config.toml
train_examples = 184686
n_mels = 64
hop_length = 160
spec_augment = false
win_length = 400
depths = [12]
kernel_size = 3
stem = "single"
init = "kaiming_normal"
residual_init = "none"
muon_scale = "original"
momentum = 0.9
epochs = 1.0
Rows from block 8 of a small multi-label audio tagger, named by matrix and row number. Rows with one number belong to one channel. Each number is 128 + 24 x the weight over its row's rms, rounded and kept within 0 to 255. All counts start at 0. Numbers have three digits each.
After each channel's rows are labels from the 100 clips, of 14976, where the channel reaches its largest size: "top examples" is what is common among them. Only what is clearly more common there than usual is listed. The data: single notes of musical instruments (NSynth). In brackets: how many of the 100.
# filt: filter width-3 conv, dilation 8 (model.blocks.8.filt.weight, 256x256x3, each kernel summed), inputs 172-255
# gate: gate width-3 conv, dilation 8 (model.blocks.8.gate.weight, 256x256x3, each kernel summed), inputs 172-255
# out: residual pointwise conv (model.blocks.8.out.weight, 256x256x1, transposed), outputs 172-255

filt.130:136100158125153168135157114113085146106138123104153102127080143132166149104127161193145114140128126116122124092113115186077129154159133191136142159113078113129106084114106101157133158107154137101151084148070099130096141122095148130130138132159159115106
gate.130:163114081158079109145079102101141131145117136108128145104147145141101153101089154132144140137138091148115111139147091151135097127112120111132158134127150138145104146121089142133151124162112125137151140100168149138134106151140129129086103082192157153132
out.130:126147136147078130116119120163191107150099159170118156141155133148108093119153111088125146077127092127116185173118104110151123065145154103133132120150181139121081120114137126151117077098105147133116165138107159117151098160119127142148153132106127080151
top examples: octave 1 (62); bass (52)

filt.29:140166068114110134107102100134095170122166103107095148135149145111111087161104105111115123120139137129075134147133149130113141088142109132153168133130112149157132171039109150125135091103124095133146100079151145122137138112100125157121125178139150128127
gate.29:107147098116141132057100118124103169113158111130134151132160154116107102136173084095138144127112126124111131099128117155152133110151087083100132144098116158149119145049096085118127078116110102133099117121116087143098134105124108135120121099140152130124
out.29:180146078149097124134144102112133171118121122119102098150105149119142163115139113129085146145145115136079130122125106130126156114190109157139119122114119120098145141084128132131109130137133087159167102135100146134115151144121146175136102135151134070071
top examples: octave 4 (97); pitch class B (26); note: B4 (26)

filt.53:158154156116116138131133128116138170145126134117133144117096143123153121144179132115155122149117120092117147112148153147149168148116127121162092146125118163123141087144130118157095139139150164151136150123147114133166142174104156118118125123113129137075
gate.53:137114141142132143118147115132122077147102145121138130150113123150168148114112143156128113144137136151149121120076164136155164132125166116097080127089075168136133092128130080119133119143146115164128100125098139156169115111107115123158145148148118160095
out.53:147134136133136108134162122141127134175158146146094127161181132126168122122151144129106081149126133156133135138123103115166104131131133105066139088127117085136161137131157142135170127168132126096113109107117115119136132101138174149126121074134123114181
top examples: electronic (93); bass (66); octave 3 (60); instrument family: guitar (31)

filt.220:103120105128160189166154109094127121121114128112083102115107134110115102146135146142102133099152148134141082123140124099129114109091120152148158152115140125093126134119062161136086158099112132114150141141107167138133100135110094114147112092122146099144
gate.220:126066101080130151119092163118157105134105111108135068144160092118155126085112165152122158116113106169118126089111138131128133151094153142121099140131102146106144136170125105108129128149082146126132129103130147145140144120114138116131125146088097147110
out.220:100154124065102073107128125144114121117126113112138132139149129167114144091078119108134129129110134154121170153100159118096144139137160123118132102136151132139104096103156160132104107109117086123098170115127122118094110119134166127132141106166168135124
top examples: octave 6 (50); pitch class D# (37); string (31)

filt.55:112126114111150146104176113158130155115125139112138185125136138168071085095149058175101155124131077158161175169101168164103133136134120124099150161155118139151153118136135144108136162125124105074121114189175126114132113138103170118143142150153138162135
gate.55:096123112130162131126094107103092085129117083137082087155149112116126112087112208141116095131103114090142102136122120103158175141110135148148157121141164116118101162124107130127104161095072159143121117131163113153160114108100135158138100119126129160116
out.55:189119139167124166141124162132169120151126123137114078133144106073175120152139172102140129115146153092114054121175097128119104102142133139142135081094106115106137162124144138138121131162171108103123090089121099130117123079123141119113142132122122114103
top examples: synthetic (62); bass (47)

filt.152:137112113116114168099123131115113155140138152060128134145146122128112130101137180143129124118121132107141155159119103109124155145154112100110131094125136117121123140132168133095142130130138127096112127133103087130160076079128150161109140190158108141127
gate.152:154153192143137115140135127136103126135194160184130173122110110134119100101125108148134105154123094123126124169108133180114129104130132120133090122126125119159095122130130096156145114113133128148138144143143161137139156132129108163107146118114177144096
out.152:124166163154155130131167112134152075142123104170149132118130135117139134116098148110119136117170129131142120118147143113085133158152147120164161173111124139124153143126119180146141151101120115149102115184139128111095099149170138109122117085129095107137
top examples: electronic (82); organ (75)

filt.43:123139080092132117105125202119137131154090175101139144138126150143136120178096153122147127121129105130166129108120120124160099147148127101106128129151171151162139125126136161125169136126106137148110121104149093151140105125119152186114139132184159104142
gate.43:107170104165178088138100129107144105134111116119104133152197135092108162146100124142138139115139146163149115115144114136153113118103111091074126065121151142101110108128075116123097146127128162148121139143132133133093127155124136165125110133142159081104
out.43:105153128129132103164134112079143109151130135151098154102116124133131128085148112118141102103160154145121144114090184124118139116113148152136114148111076087120125117153153093128095139132095138062132098149125169131125139124100125100131125121118118163123
top examples: electronic (74); guitar (56)

filt.192:129119157102111120102133105132143112118140087125134089119168154130167075147116096136173114144110108116125143154172121092138157187160166116114134155093134143097167139104146148162162110104106095081148121101143137106090101146162116160122123115113175085132
gate.192:156115115124155140110132141145093138131166161133117115103114178097069160090138168124128132141148129090131135178106163092111117119099134113121113148162119113129110139120129101135100140119122121108118105119129098146125128124113120098154115149118142149112
out.192:122116156093119162102100100117143125137164147088065132081106145136097136099115126089100153162186098137145083114106135151112114128109076114155125107147141101112098102139106104095106134129169143162096181135149144112155149141144134163134130120127136112121
top examples: electronic (62); octave 1 (38); organ (31)

filt.64:180140139132118141110158134117084113117148122188100147157112152140146108135138061116114122119124115115141133112146158136130103144163100173155115094134064155168133155080148129154113123131115099157142129135178098148135111132100130122173157093122142161140
gate.64:168154117155102153137121123104102130077100162120103152152126125092138153091113136142111117132131105133103099141118118139146075143123128137138098128129117125147147137122132127160110124114123141170118099138197120152148115139160164146167172126103148080132
out.64:120152124117139102154109125203079133163105080106166139142134092127109120176112161157105165129099178127121092113117120138095124116128137089121168143144166158120153135128125102107146112156118114155103139121131104098093152117128137122084102152127126108158
top examples: synthetic (80); bass (79); octave 1 (41); pitch class: C# (25)

filt.135:165142131135145105105128061146130109106106132134171121127149102092124101105107140132109126147181139170061099073121136139116107144150112083124175136107109101136140104128105099163118166131148147106156128085115107152104147115088140143074149089137119139141
gate.135:118166145134133125141105112142072128131150108140147107144097102117124100100138166124155185144133125111078122115118118121147124123133122095105078088108093127117136111108106061112075146112151132068105134130126079127144129103106114129093100108110149138119
out.135:173139126139100124157144156143172085166114116106129132173093131171121126099125140140142114134148157185157101147145129153154136157115167134124116127132154126123141113131139137121139136169125136093152138068128174154098141146099130143104136161110148131149
top examples: octave 6 (52)

filt.42:093141143111112103135106087131123122156163089099129090139119123130114103143140129154162133141173186135162115099133155139113115139139176128149105131146119141134133105105132097142154152129132126142144114103120145155119123137177130170180102129086145178149
gate.42:141143140131169173078125097136153094116120161137114152143158165159131118147159138124158118098142110119132106129135102132128143095097121171166094069137136153090146105141131154128127124104108156109141102108161087134113141159130138140139134121154135138163
out.42:105152092101173112114114161158138148136121133142157103132148140136169111101181158109112128146153106122111104133140100124107121103153094116091149122160070085180142139099116122141160124208156146127140118146089098147101131120109131095099134096106136135165
top examples: electronic (70); guitar (46)

filt.124:105127125118139116177147172101147139119124122121146132104125151111116145095152091141109106085113104090077150129111110156110103123140137104137159140112135148153164149093154111117150127148134096116105122120152089106122145164153129083128100112095131105111
gate.124:123134099164137098131085116098166078065108123133137123130160107088125132130195161113140164121135144094085153146125139127140144105103136076126106154129133153159099148126080138106104114124112118094122124125126110144112129116143160155126085127115129145148
out.124:122088161122079088124091121123093133141191104153126108154144114125152093098134091111125115091138082175096136139103127134148101105166105131168110166129107101116090152166132143164111111142115130101120125115132165124155117119124113138147147119168094162109
top examples: bass (53); octave 1 (38)

filt.202:139167141108139185073113102106151084149127128130133099120167101116101138133126146119103144134149141126137127127109114125150088165127104138080130161166135176078155088153149143140143138110164150153130157122139117139159147164155120148198162115115119105112
gate.202:139102145136098140103116138135128081124149126122129133116119153092087130152106153132091118149161118085109097155077100127146115110153111143084131149154135173132161100106148107172135156111129136114134142116124131178109110124143129170178134087142091074124
out.202:111137128138159113077154155111128172141145142164147173152110155127117108117149100149112103121135118126154141119129143123119102146145138118162181114130118138146108118090122105127139139102099112114142096160164128116148136131082111117092129108120153129141
top examples: octave 1 (86); mallet (32)

filt.182:081104131156111133128172132110118133079151104147118109159159129136135115112161126155160107083124163164121085097126083144163123137136118106154086137119120092126184132126148160120180130143138118150139150142113092120142103131136115122161108109101146118089
gate.182:149147112133152097144128126136130123137152139109108134120143176112169101112108159157109111126111130139119119139117117103148107081171114128120147133134116084109116187112085123087134085134136107087100157133126105134092130147127109080157143153125066158135
out.182:150132111055103101099116094110157124139103147103118123115092146121125132120116158117130110160113135098125177113127180120112143149143113137146134151165121176138063126162127129097108141094088147139150172124090161126138087132133101102093156126100126126164
top examples: synthetic (79); bass (50)

filt.185:094123097117142100127111122094131118151105105129128155141130094116127179144134149116082109168156144136094142114157155077109138167108123097126110142128096140135143140174113105101089162104139154137132156140152123143143141112129138136102106153091139156174
gate.185:126133120144137148141115105134125173115118155135092178126137116124101144140161088066164116142135153134177131126146118130094152107084155151185093167129167122082135148104101149128089158114114158150163089092188129108113171117165117121070142151129160129112
out.185:092105132114178150104127158135120130167137121089140106117130132167105136125128119155123095103110128116159135136102123153119072131152136169160153128130170081129085091145129102137163095108140164106164111126126102117161106105100124091140129104140092103099
top examples: electronic (83); bass (63); octave 3 (50)

filt.162:143157125117142154144114099163104170186118118163124106125111166162136120086116095126121159119104141142131129127109118117127161145151081091124117131142160132136142110141139130122125140177149134121127139128166087163109099153118127102118187088098127136181
gate.162:116120107152173112163129154119116112106125136115139118130131192173124121099151115149132123150144119095154106187111117106128168108114178136120136148146157079103073154096088097160125104112159093084130092127159103124161151122098127127115109121136124095085
out.162:125090150164125134134174165109120110078165129139116166121157126113093119164088182134169111074133119130129130100157134142115101156110174186102166168129126154142125153129155135131150098113115139114116117159084142117115168126138088135131119155157137127123
top examples: bass (47); octave 7 (41); guitar (39)

filt.141:089120184151138152131109125151152141142142106138124119138107133159080145174160096140081134107132131103144072127110117118158097149097130149141096116128148161103076155099107106105116112124136142152114097134161150080141115113135132130114118155123122106121
gate.141:142137115097118130109101172130136170136127114099125105103152115148129137070135106113147166115120113110121156148142160135114168109138158137127127130181100078114132171170141110166137138131087079105171166126116114163133126127125154155096112162164127099109
out.141:163143125113155128087154138156114114128126103124153123104107112112143146085084122158133104118125160139156149134143140126115153107140166101136125117136143113113139137134168167135134132131113097094180152173097099179111147125130130166158122123140149144142
top examples: octave 4 (38); organ (28)

filt.119:159138136128117077103105148121114102158189125071125149131123130148140170120139158117141173114153117133113090137119140132117124160134111187143113126114124120131183093128106125133156169119144149184166138124119140168152127127134126108132128138153151100113
gate.119:122132133126126150139146134143076136144161162152129099108126155104119122133147171130121119110136144149124148109128085158128142124153161106112153096134115146125103150102108110132096114146108134065101136119126128100133158139141110097124142121139090145141
out.119:152136133110117106140136110153141113108093128155126083103138127106095104128138103132139122141106133111142130114168131129112164141076149089136129080113139172100113115096158111149131122133121138175109119111106130126125148151091149120132151142083107146113
top examples: synthetic (69); synth lead (29)

filt.145:145134128142154136129128104131135117134170103150069108153147160129150133149098160072175103134138142124149137124100162154126102103112160112133125140101108116127099169127162138150119188155118125087096149103126167111104089156135122102134123168166129099117
gate.145:153134119155097114102115142134150117080133176135192135138178122160131124133158095131127101116109105105101096106147150170142163113087162175162102117113140102131121077134115132126118132101126172126107112175123155137149140089088092132095115132108173140120
out.145:121129136133092139058131159125121107093151187099106099144100157120089143115136121133114173143125107157148124158133143117190154107176133110123139106143124132119155130110102119120135151097143140139147121136148161099123146119102145136129114123132123117143
top examples: synthetic (63); pitch class C (32); octave 1 (31)

filt.193:109155201166099141148126109104121125122080126138103116150162137157112158099143132144119153153137140114101124126143150129189122127151142141141127135137127135150159108133113136124154149156119133120099081117159124093110133129132121136113146181142174099131
gate.193:133138080117140116155136139107096110088157131136133075176127154153143076137106127124124106108112143134119146089121095156154137116159113141115098066133127137140108119136144108113156140124164142160111168177138171129160175132136110109150129136188151100133
out.193:137093111108126090104137113153138136134142143161138130144138144133136091122162124098128114142102172150098105131116118115090126157155114126116154092149178132142118126099152105130144119138164127102103137107154121129107057146091114138123120112168119105134
top examples: synthetic (61); mallet (43)

filt.120:123151144100156121119112098104085144168129125154108146126135130144091122159141104140102144104114145150132126141096120197122107138142079147148140113117104153128112087188118096123130131129105125120108095083138131075141137093118157152113132092146141159114
gate.120:123101160134158138175100099140153164131148125140122108154146170072138124135123137144125147148129095094119093156180162124166144120117105145185183122112169086159106135104158101096092120132148107095118134120132170086137134115144113158096127103114125099118
out.120:151149156153119155155121093112167103120125102092118117077117152135143123069100107139118091134125094135123168095123092105151111128127109102122083151131126122099146100132095164152126077127136145104152197107169136129124106117148155117088102116118136113141
top examples: electronic (85); organ (68)