config = dict(
    dataset='single notes of musical instruments (NSynth)',
    train_examples=184686,
    n_mels=64,
    depths=[12],
    widths=[256],
    num_labels=36,
    muon_scale='original',
    momentum=0.9,
    max_steps=2800,
    epochs=1.0,
    weight_decay=0.2,
    adamw_weight_decay_other_params=0,
)
Rows from block 6 of a small multi-label audio tagger, named by matrix and row number. Rows with one number belong to one channel. Each number is 128 + 32 x the weight over its row's rms, rounded and kept within 0 to 255. All counts start at 0. Numbers have three digits each.
After each channel's rows are labels from the 100 clips, of 14976, where the channel reaches its largest size: "strongest on" is what is common among them. Only what is clearly more common there than usual is listed. The data: single notes of musical instruments (NSynth). In brackets: how many of the 100.
# filt: filter width-3 conv, dilation 2 (model.blocks.6.filt.weight, 256x256x3, each kernel summed), inputs 172-255
# gate: gate width-3 conv, dilation 2 (model.blocks.6.gate.weight, 256x256x3, each kernel summed), inputs 172-255
# out: residual pointwise conv (model.blocks.6.out.weight, 256x256x1, transposed), outputs 172-255

filt.241:136105086154077103139097185099135077131118136124100166129163124096135162128160138188129103106131157079122096199107144129138137179106131103117151135138165114135126120139153158162155125109164114166093094110109127128114136135068124131099176159141147120087
gate.241:127167114163146142110164092113148092119117142175153078136107128120123128131099139126127069196117105101163088086129184126105149114106103079180158132116175221124138093138143162136196135082179100113065150099082127143134075165133151058146127078158211102119
out.241:055170147079180095120117111158155147205125139125160159035099101154079150085115152090111180153114136170114174092147151157140111153120082063160133112178172039106092186123112074111102065121119132139144134158134142156119096179119127130103113062169138151160
strongest on: electronic (66); bass (55); octave 2 (37)

filt.96:114141114074122143134133129138133137098112105088100155122142107113055141159128152171126128171108062150099104108099132121106125134113079102090186125096072105059118079147144130166152136150056101114158167145087110143108137131083090083113091121133150068177
gate.96:119116148144088121113077092103181120183126094099158101101132095153093125163124149072081127084125121150111102136096118138127134116115160119127133160135164155126160155115085151073152133119112079183137167106144159113151097105136126141148095120112155168112
out.96:075131130128092133079108152083115069109152156078080140154156144116186178120101145107127128125084217055138143138142140132155118177146162209147051119160131160124107190153118129142144059107112113095156123128176097150171138104090103119133139116145066193127
strongest on: guitar (57)

filt.193:152142189153152155115110109096125113143167108137082144094113221154107125074097144123126133175132124121112148144124124169189101126073099156123085174144156089112167128131152118132160115118161140104100119137131151130135052182112102155129151109158149112086
gate.193:142130105125144157072189109121096195152104136176122152115135196107143135138122153117098146155137150172119160155147156118124183123130160158126144096157068076131092050072103142159124107130184147117104152158115078140084141142063095057057107139142147114117
out.193:116069195123120102096109165114134082157156150113135067130185128136176113066122146041152107061157083186111103129175111086086113163164146086165098142104104143110134147102071140098047101124119188199155140156101136140111192087160163097067197121131086128183
strongest on: synth lead (37)

filt.110:105101131202147121126160134086106175082154131152094150103146182126132198094085151127162104112179135154097196092115106138098177116134148163094087084133131130145115181101101081109121104134155156097115160147067168116112114171076120138131173137188137108089
gate.110:158162194166125113170181127145086131102160172134100128047158118161122135094088107123165119136122147096104164052087094174098151115083080062157135117137143103164097119122117090174161077115107056151139127106122079144056093138122124152081144116190165161117
out.110:108094127170090136121119097128102104139138133131149068143124135156103097141075132170200160095080136129153089146078068178128151172103139068157100139146119136127100157139097151074157098079099128121153075135124081082132134142129163136097118126161185162103
strongest on: octave 1 (75); bass (52)

filt.68:113093093121178137097110098132148100152155113139136127108130087125123073098055152145090157144151160156157126168119135133113175076096143155127112157109149206129077050067179111134118169130100136142110188110112123179115163117102103105110081096113106152128
gate.68:108178112129132175125191098110118173152086124116180155160118142106115101075185133155102150131153129140124176134169111118130105114138116099168129108084117090088117146157108102090171146112081123122117072117118130111138150117136121169049065101150143141095
out.68:124055134097152121139106129089127171093090112088157134138101094129136081165134144167118140166095157130161123158091118133159087140143165115130138171119102110098148175033105148109186062128163107113121071079176134147129098153040127098156142197139102154102
strongest on: guitar (31)

filt.72:170118165169243109121073086136152161079114087196175129124111071100181117098059129156072109156138138147088098139147103101130163105098155037153115097138124144112140110142099115130085110213140167215123097110144091158116154102117130092142122048150105109110
gate.72:129122129167116133127125106111120141092128166133141125098083129105114170120163137078179166155086048156105117100161118094201074128070158088128159053114130152129145117113111087177113109137182082144167156124125120100108130093098125087154036141095093067136
out.72:113146141176108095110133128102152069114110173149145081130062106103072178119181154087147120193193094175089076183154159124116146134164177091097102098097161134106160157022146129193159124074140144125113083100162137102085075138163118145161096171075124116165
strongest on: electronic (71); guitar (48)

filt.94:167102150087113149170173111164140127136131156135163140122166190140140108113093174138084129145120093131132064123138090186109240120119110143168182108138102119089147071143088077142118165096118090121147128125111112142150137157106154110123172043199112070118
gate.94:131151126155120145145089140160114138102151111139094096094197141096083159068150090142126173082135081081080120139161177135105152124172120129093147120131124098132110137139177124068086118153105129107180123193098119169102075147166144111110119153130105149084
out.94:135117124210181131139137189119065133151128073160122102134134121066129135107159069102155154144161118133089100109147116141132076117128147118102069153124182194118089122132095136088094155162148129121056133085108143139105161128102110121176137138091105141087
strongest on: electronic (69); guitar (46); octave 5 (43); octave 6 (36)

filt.133:188171146115082168112126077117146135152122102169181125131179077146066105141150116170145121149096129084156142077119062102148136125146104123127082174119129112115115160140091103162125118128126140072092175145103135116090139107137102162108158123093105107161
gate.133:155131149166191113135121125131177064125127087139106119128094073158148163161132134094165108154159174178126125155078106151119169130115162133144104102167122116155110125158161140127146137115180155156110071097134148117119140151160134096101136074153137129060
out.133:146055116134143146142084115154155118143068141156101122165075191116086123084133150117126100157128090142166122156137150143110165104082102149138116156128160177096197107155102148105118108138164134137148088155224112125157133164109156122110101070117159129096
strongest on: synth lead (31)

filt.233:124058147102085107128115161164111150127157062144102111119141135063135177106129140128120095145126084073099150074100072121103087118120126091144118103166093170145103113150101087137160120097203096087166161165115170085057097099138118119101090108169160136074
gate.233:202115139145133172139134136122110142128195137079114092123171175120083129151141123178121143154088120123115129123117080129177087169115146122154078123100134146137143157111135146078153158157147139107199125193178118119101089079195175154113122116089110077075
out.233:122148182151143117141187102109070159132106154171112181118041153182137093102088115152078129173148090124111084107099168155107156176106119126215171179189149122126133176160107160140111070114143093138140121155142088135109065109137144135129170180085214132071
strongest on: synth lead (43); guitar (38)

filt.43:108110174085191145167097112136102162131072091096168175086088127177070123099074110191047212076116156143186137182130131126133110150161082113141157130112084087090096160121144191076190121168168109152171142140157123171164089128144092156113146113159152115109
gate.43:145124081202113173150096143143131131093169068149115086117209130154148126104060178109141093106145060138132085126088155143089120136124141100149125117118098118107141093093088101072133162125088112109142094138183119138134123209101151171094103120146175122081
out.43:072100136151120149135120157150109177081118116152196125123165113143133139160166130216177182079131170186179118158144107201120119121094113125152128168138091044126150164081096079153143129147125125140133131126138116126158120129093150069128137133102155108127
strongest on: synthetic (71); bass (62); octave 3 (47)

filt.100:167134099079182150112100170141127129054157123132179121133141077117104093121070130161179210131152080179143111136127092123120087091080167174142094183160112151143126060100102167141127126123108132104102127097097155163123148091102098130143079128143118106068
gate.100:152154126099138086083134122155096119107133137093170112140184120086126201120125104108156195136170148123139126100098100116131146085115135108115133146160164135186145030104127194161106099111100127189154192107127134126109167158081158164162131148136127064121
out.100:153214125082183182189117149094098128193160133164108167157131148128161140132114121127100128117095166140127165131129159099088151130128135147102107098129120097108130175120167087101147171075166058165077156192099158115125115124156128164145204123084143157113
strongest on: guitar (41)

filt.162:109092132136126134115151109161135114138112172156176196115187174117133158065127052151149153177099140149104116123147117150151169117132089144187181132137130126166082106126158121136110160118133162161135156180153156074121112131198086100144168112129085152128
gate.162:109069188176104140110155101143111097111089112121096077153147137116120165113167153140131062119120089150102156127135166153129128157103098160174091075119156145173106082112110121166103086120121124161122225159134131106138171157104107139067114155156135146165
out.162:162109084060149128126102162066130106174077120107113068092119146114172111175093134153195089145130129138157127053137077109163137163128236176110161114101135072142150138134127145174099108086102134163121120131112092151114186131153116148121068159182098048103
strongest on: synth lead (38); octave 6 (29)

filt.117:123111119154120138154119082132092114060133132170166167130145182092195113152125065105086202182063093150134102086116125148174092144137091161159090125127145089152131110111155164126151115184109092161119114147128156103162100118136124136166107125155136171099
gate.117:090184131129093095113114082176120077112171090164168133125104113162033190099166161107146107145134134137092116158133087136112143110138147158081117135108079157121142131143131093150148162111117105088075126137132172067082208062129117161132133089142116162140
out.117:096105122183136137151131150207102148188074122127090141166085108132105122105105095150178077112100120136121109136194096169151153129051141156112175109091109092146116151069086124109149161086074155126113098181188106159107143150111072074164116138150074089058
strongest on: electronic (61); bass (60)

filt.26:145148119167114205086133103147126118113091084079097138177176151138135140124113092066159138129182105102092084105155075110137122132077166108093101122086159090113136100114156120131174138158189125152148141127122134075122157107138142098165173130118162138119
gate.26:155137139155162120132138111144160092150154155128112082128168134079089142137138134093096087156163132129117087159133137104094099143081133163130131106134132099132122104112121092179114177117156170176090123122106115187118063151142135105086073100112126121163
out.26:146129157131109145113135129119133125105124203140130177125091153090129131159155102133108152125120133168136108077170112165083128101144087142201094083108080142149076088097150103151103065085125142112164137115144124156080177138154106182106125190127087112081
strongest on: guitar (70); octave 1 (35)

filt.67:144118194133125084148147111151113176097080123114122100167107122115147161145098129113176100092098125142176179122141137164088099135075156136086145141136140073123173120190154146074089102115170057123166085084105117132107148114145151125113131105107231135116
gate.67:133095152119156179088168113070138166138110137159114104121122111127127153150111106157117134132120081126150140098114112108106064112111182146122141168121148137132166121151103119096122187100173176059116112095128101161151106129133153069134144131133136124118
out.67:135120193123164135135116160148157121095088136098137107157130167193133059156141138078144132143111180132142093103144100154171147145153112081164105065158106201063091169157148170138094137169059130126139141125161212117145194167121186140122157087119130150116
strongest on: synth lead (28)

filt.191:125155148117106139144118148124109087121119127124151156140105124181123124118176200080047114145134121123101114077127117113157091096138088151083169153127127153166058093133121072092146150101125138128031156089046149093043170069154111171128149062089104142068
gate.191:162122200142129168124143177126119146189152108156121107136141134146133166138149118095105125148152119143119124148121131112103135129128139128107121095115144186127074217137103151173119139080135111163126097114131141119144056150177129148153115130127108103109
out.191:114115165139153130105166134143124142125177110133145175091123065109076127217129145235099157153115119091134195178117176079058124122134149075099122096142119144066124153154159135170110065071172115067152123109185150180142140089101161095103113131148154146173
strongest on: guitar (53)

filt.204:097169175229160129112137107169132108112116173117105180137128115131150063074110068089113188177157123119133139080115117118138171136126180094130120129106144135108117144146142116066119160107201158116096135127121108163164127089153166080154144129132108148133
gate.204:129136144158106161176132081126124096164178104177120097166087033083106124147111218154061144171130138167099107133124111116165021151153100154139081164108148160167133146181169125153134105132156124103066144123167168088155123127162110057139148117130117132155
out.204:121113124117143146123166115119088099140125104111116141098116148151142161192199136166124157126103114126151135137146166177156140063168096098163135119070130164160155116128101150123183126129060112126052139092121076118097122166074133196150167148130138182135
strongest on: guitar (43); octave 6 (28)

filt.221:083126107076134172117098149133156099085168118141078138079095156168167171114137137136123110076147089123154122106069105119126099139086147103118129168130147116182177139109101131152096152127112108181099147155065118164174106103054115083063207115131115127096
gate.221:188098090141094167187090120118163198078058132139120118098126124161071157147127187109135152131142131126119044124124106174156118064054144158141133130119103134121147079133094160105111151115214132088133179074160142125130128127149105153113137116141123136125
out.221:101085086171126166127105153164191125145187120099126120133090186171131087088132170091184158121129133182139178085129105118191157130113147149161183095139185116118096119097142099126122104166144178195078132149125153116122151114137091120156150175135133090150
strongest on: electronic (67); guitar (57)

filt.103:122143167128161150143101089087126090091097090104105095162103156099065124097096180161094112135163195126143132175171130100121102149149083142132110094140179190168135093100132095120104150123130214116120086097143102083073121109129115164115121115157160163051
gate.103:196118166139135156090071165126099145156137082085145104180113088129171127128159129137116101156108104084171101156098096117158122155111141174181103088132146127138133137135144127153136085134078095178116046099122141128165152189097144112122091148174153133101
out.103:097145150071132117125116135115083154231153133152172119088144109176130101126166140151120086046131166144154121172130140113141130117136172108120152123205122110159097137146138135126096152146115053120117139185096109152123132082101131106114150110098174133136
strongest on: electronic (64); guitar (41)

filt.9:126122091109105129189184126114090180057129124155127188152135198084109137144154135125149110122114147114142133136073123125152237120163058163095151122152125087119147148128131064087143106122141115112101170115142110156148148153161147112119115113107162145082
gate.9:135096154220160123090152079134123118137130141089164156107073128094181067117093126043140112176065145112155060053122135133184129094096120142160077084143118161161116083102150187079124158134117120140125150124119193139131054171115122121147146122147105153116
out.9:090161146135150122188149127126121132182163152142044107110169090109139148147090138106121147214155146115148108128158111141093125090127155092122107084133117118139141132152168136119117126143091097128085143135082091112186119175129119125140136100183201169143
strongest on: electronic (78); octave 4 (41); organ (38)

filt.151:148120159151115079125108149150130143162146146128136132084062149116116113129168049144182109166134108089104189110089144083132133089118094065104173114130143101144222139169143117120143107132151101068171070147159135136069082098164131070098084133173140108161
gate.151:149106167072132101165110117105149103085162138172104083159115095113119129161113092076158127204131108143135141081111148118112092115115110115112111095116103117098167172135098159107146091206065131108104154132174113152177160121111134161145130134156140141094
out.151:077095168111096109177161045157090135067151079132132064131114147130152120124074155105084100145121140123125078134146088095144088138161182134152124161056089091131101152118149094144145107110098095124156188140108136129084144147123130153158162133141106173168
strongest on: synthetic (74); synth lead (53)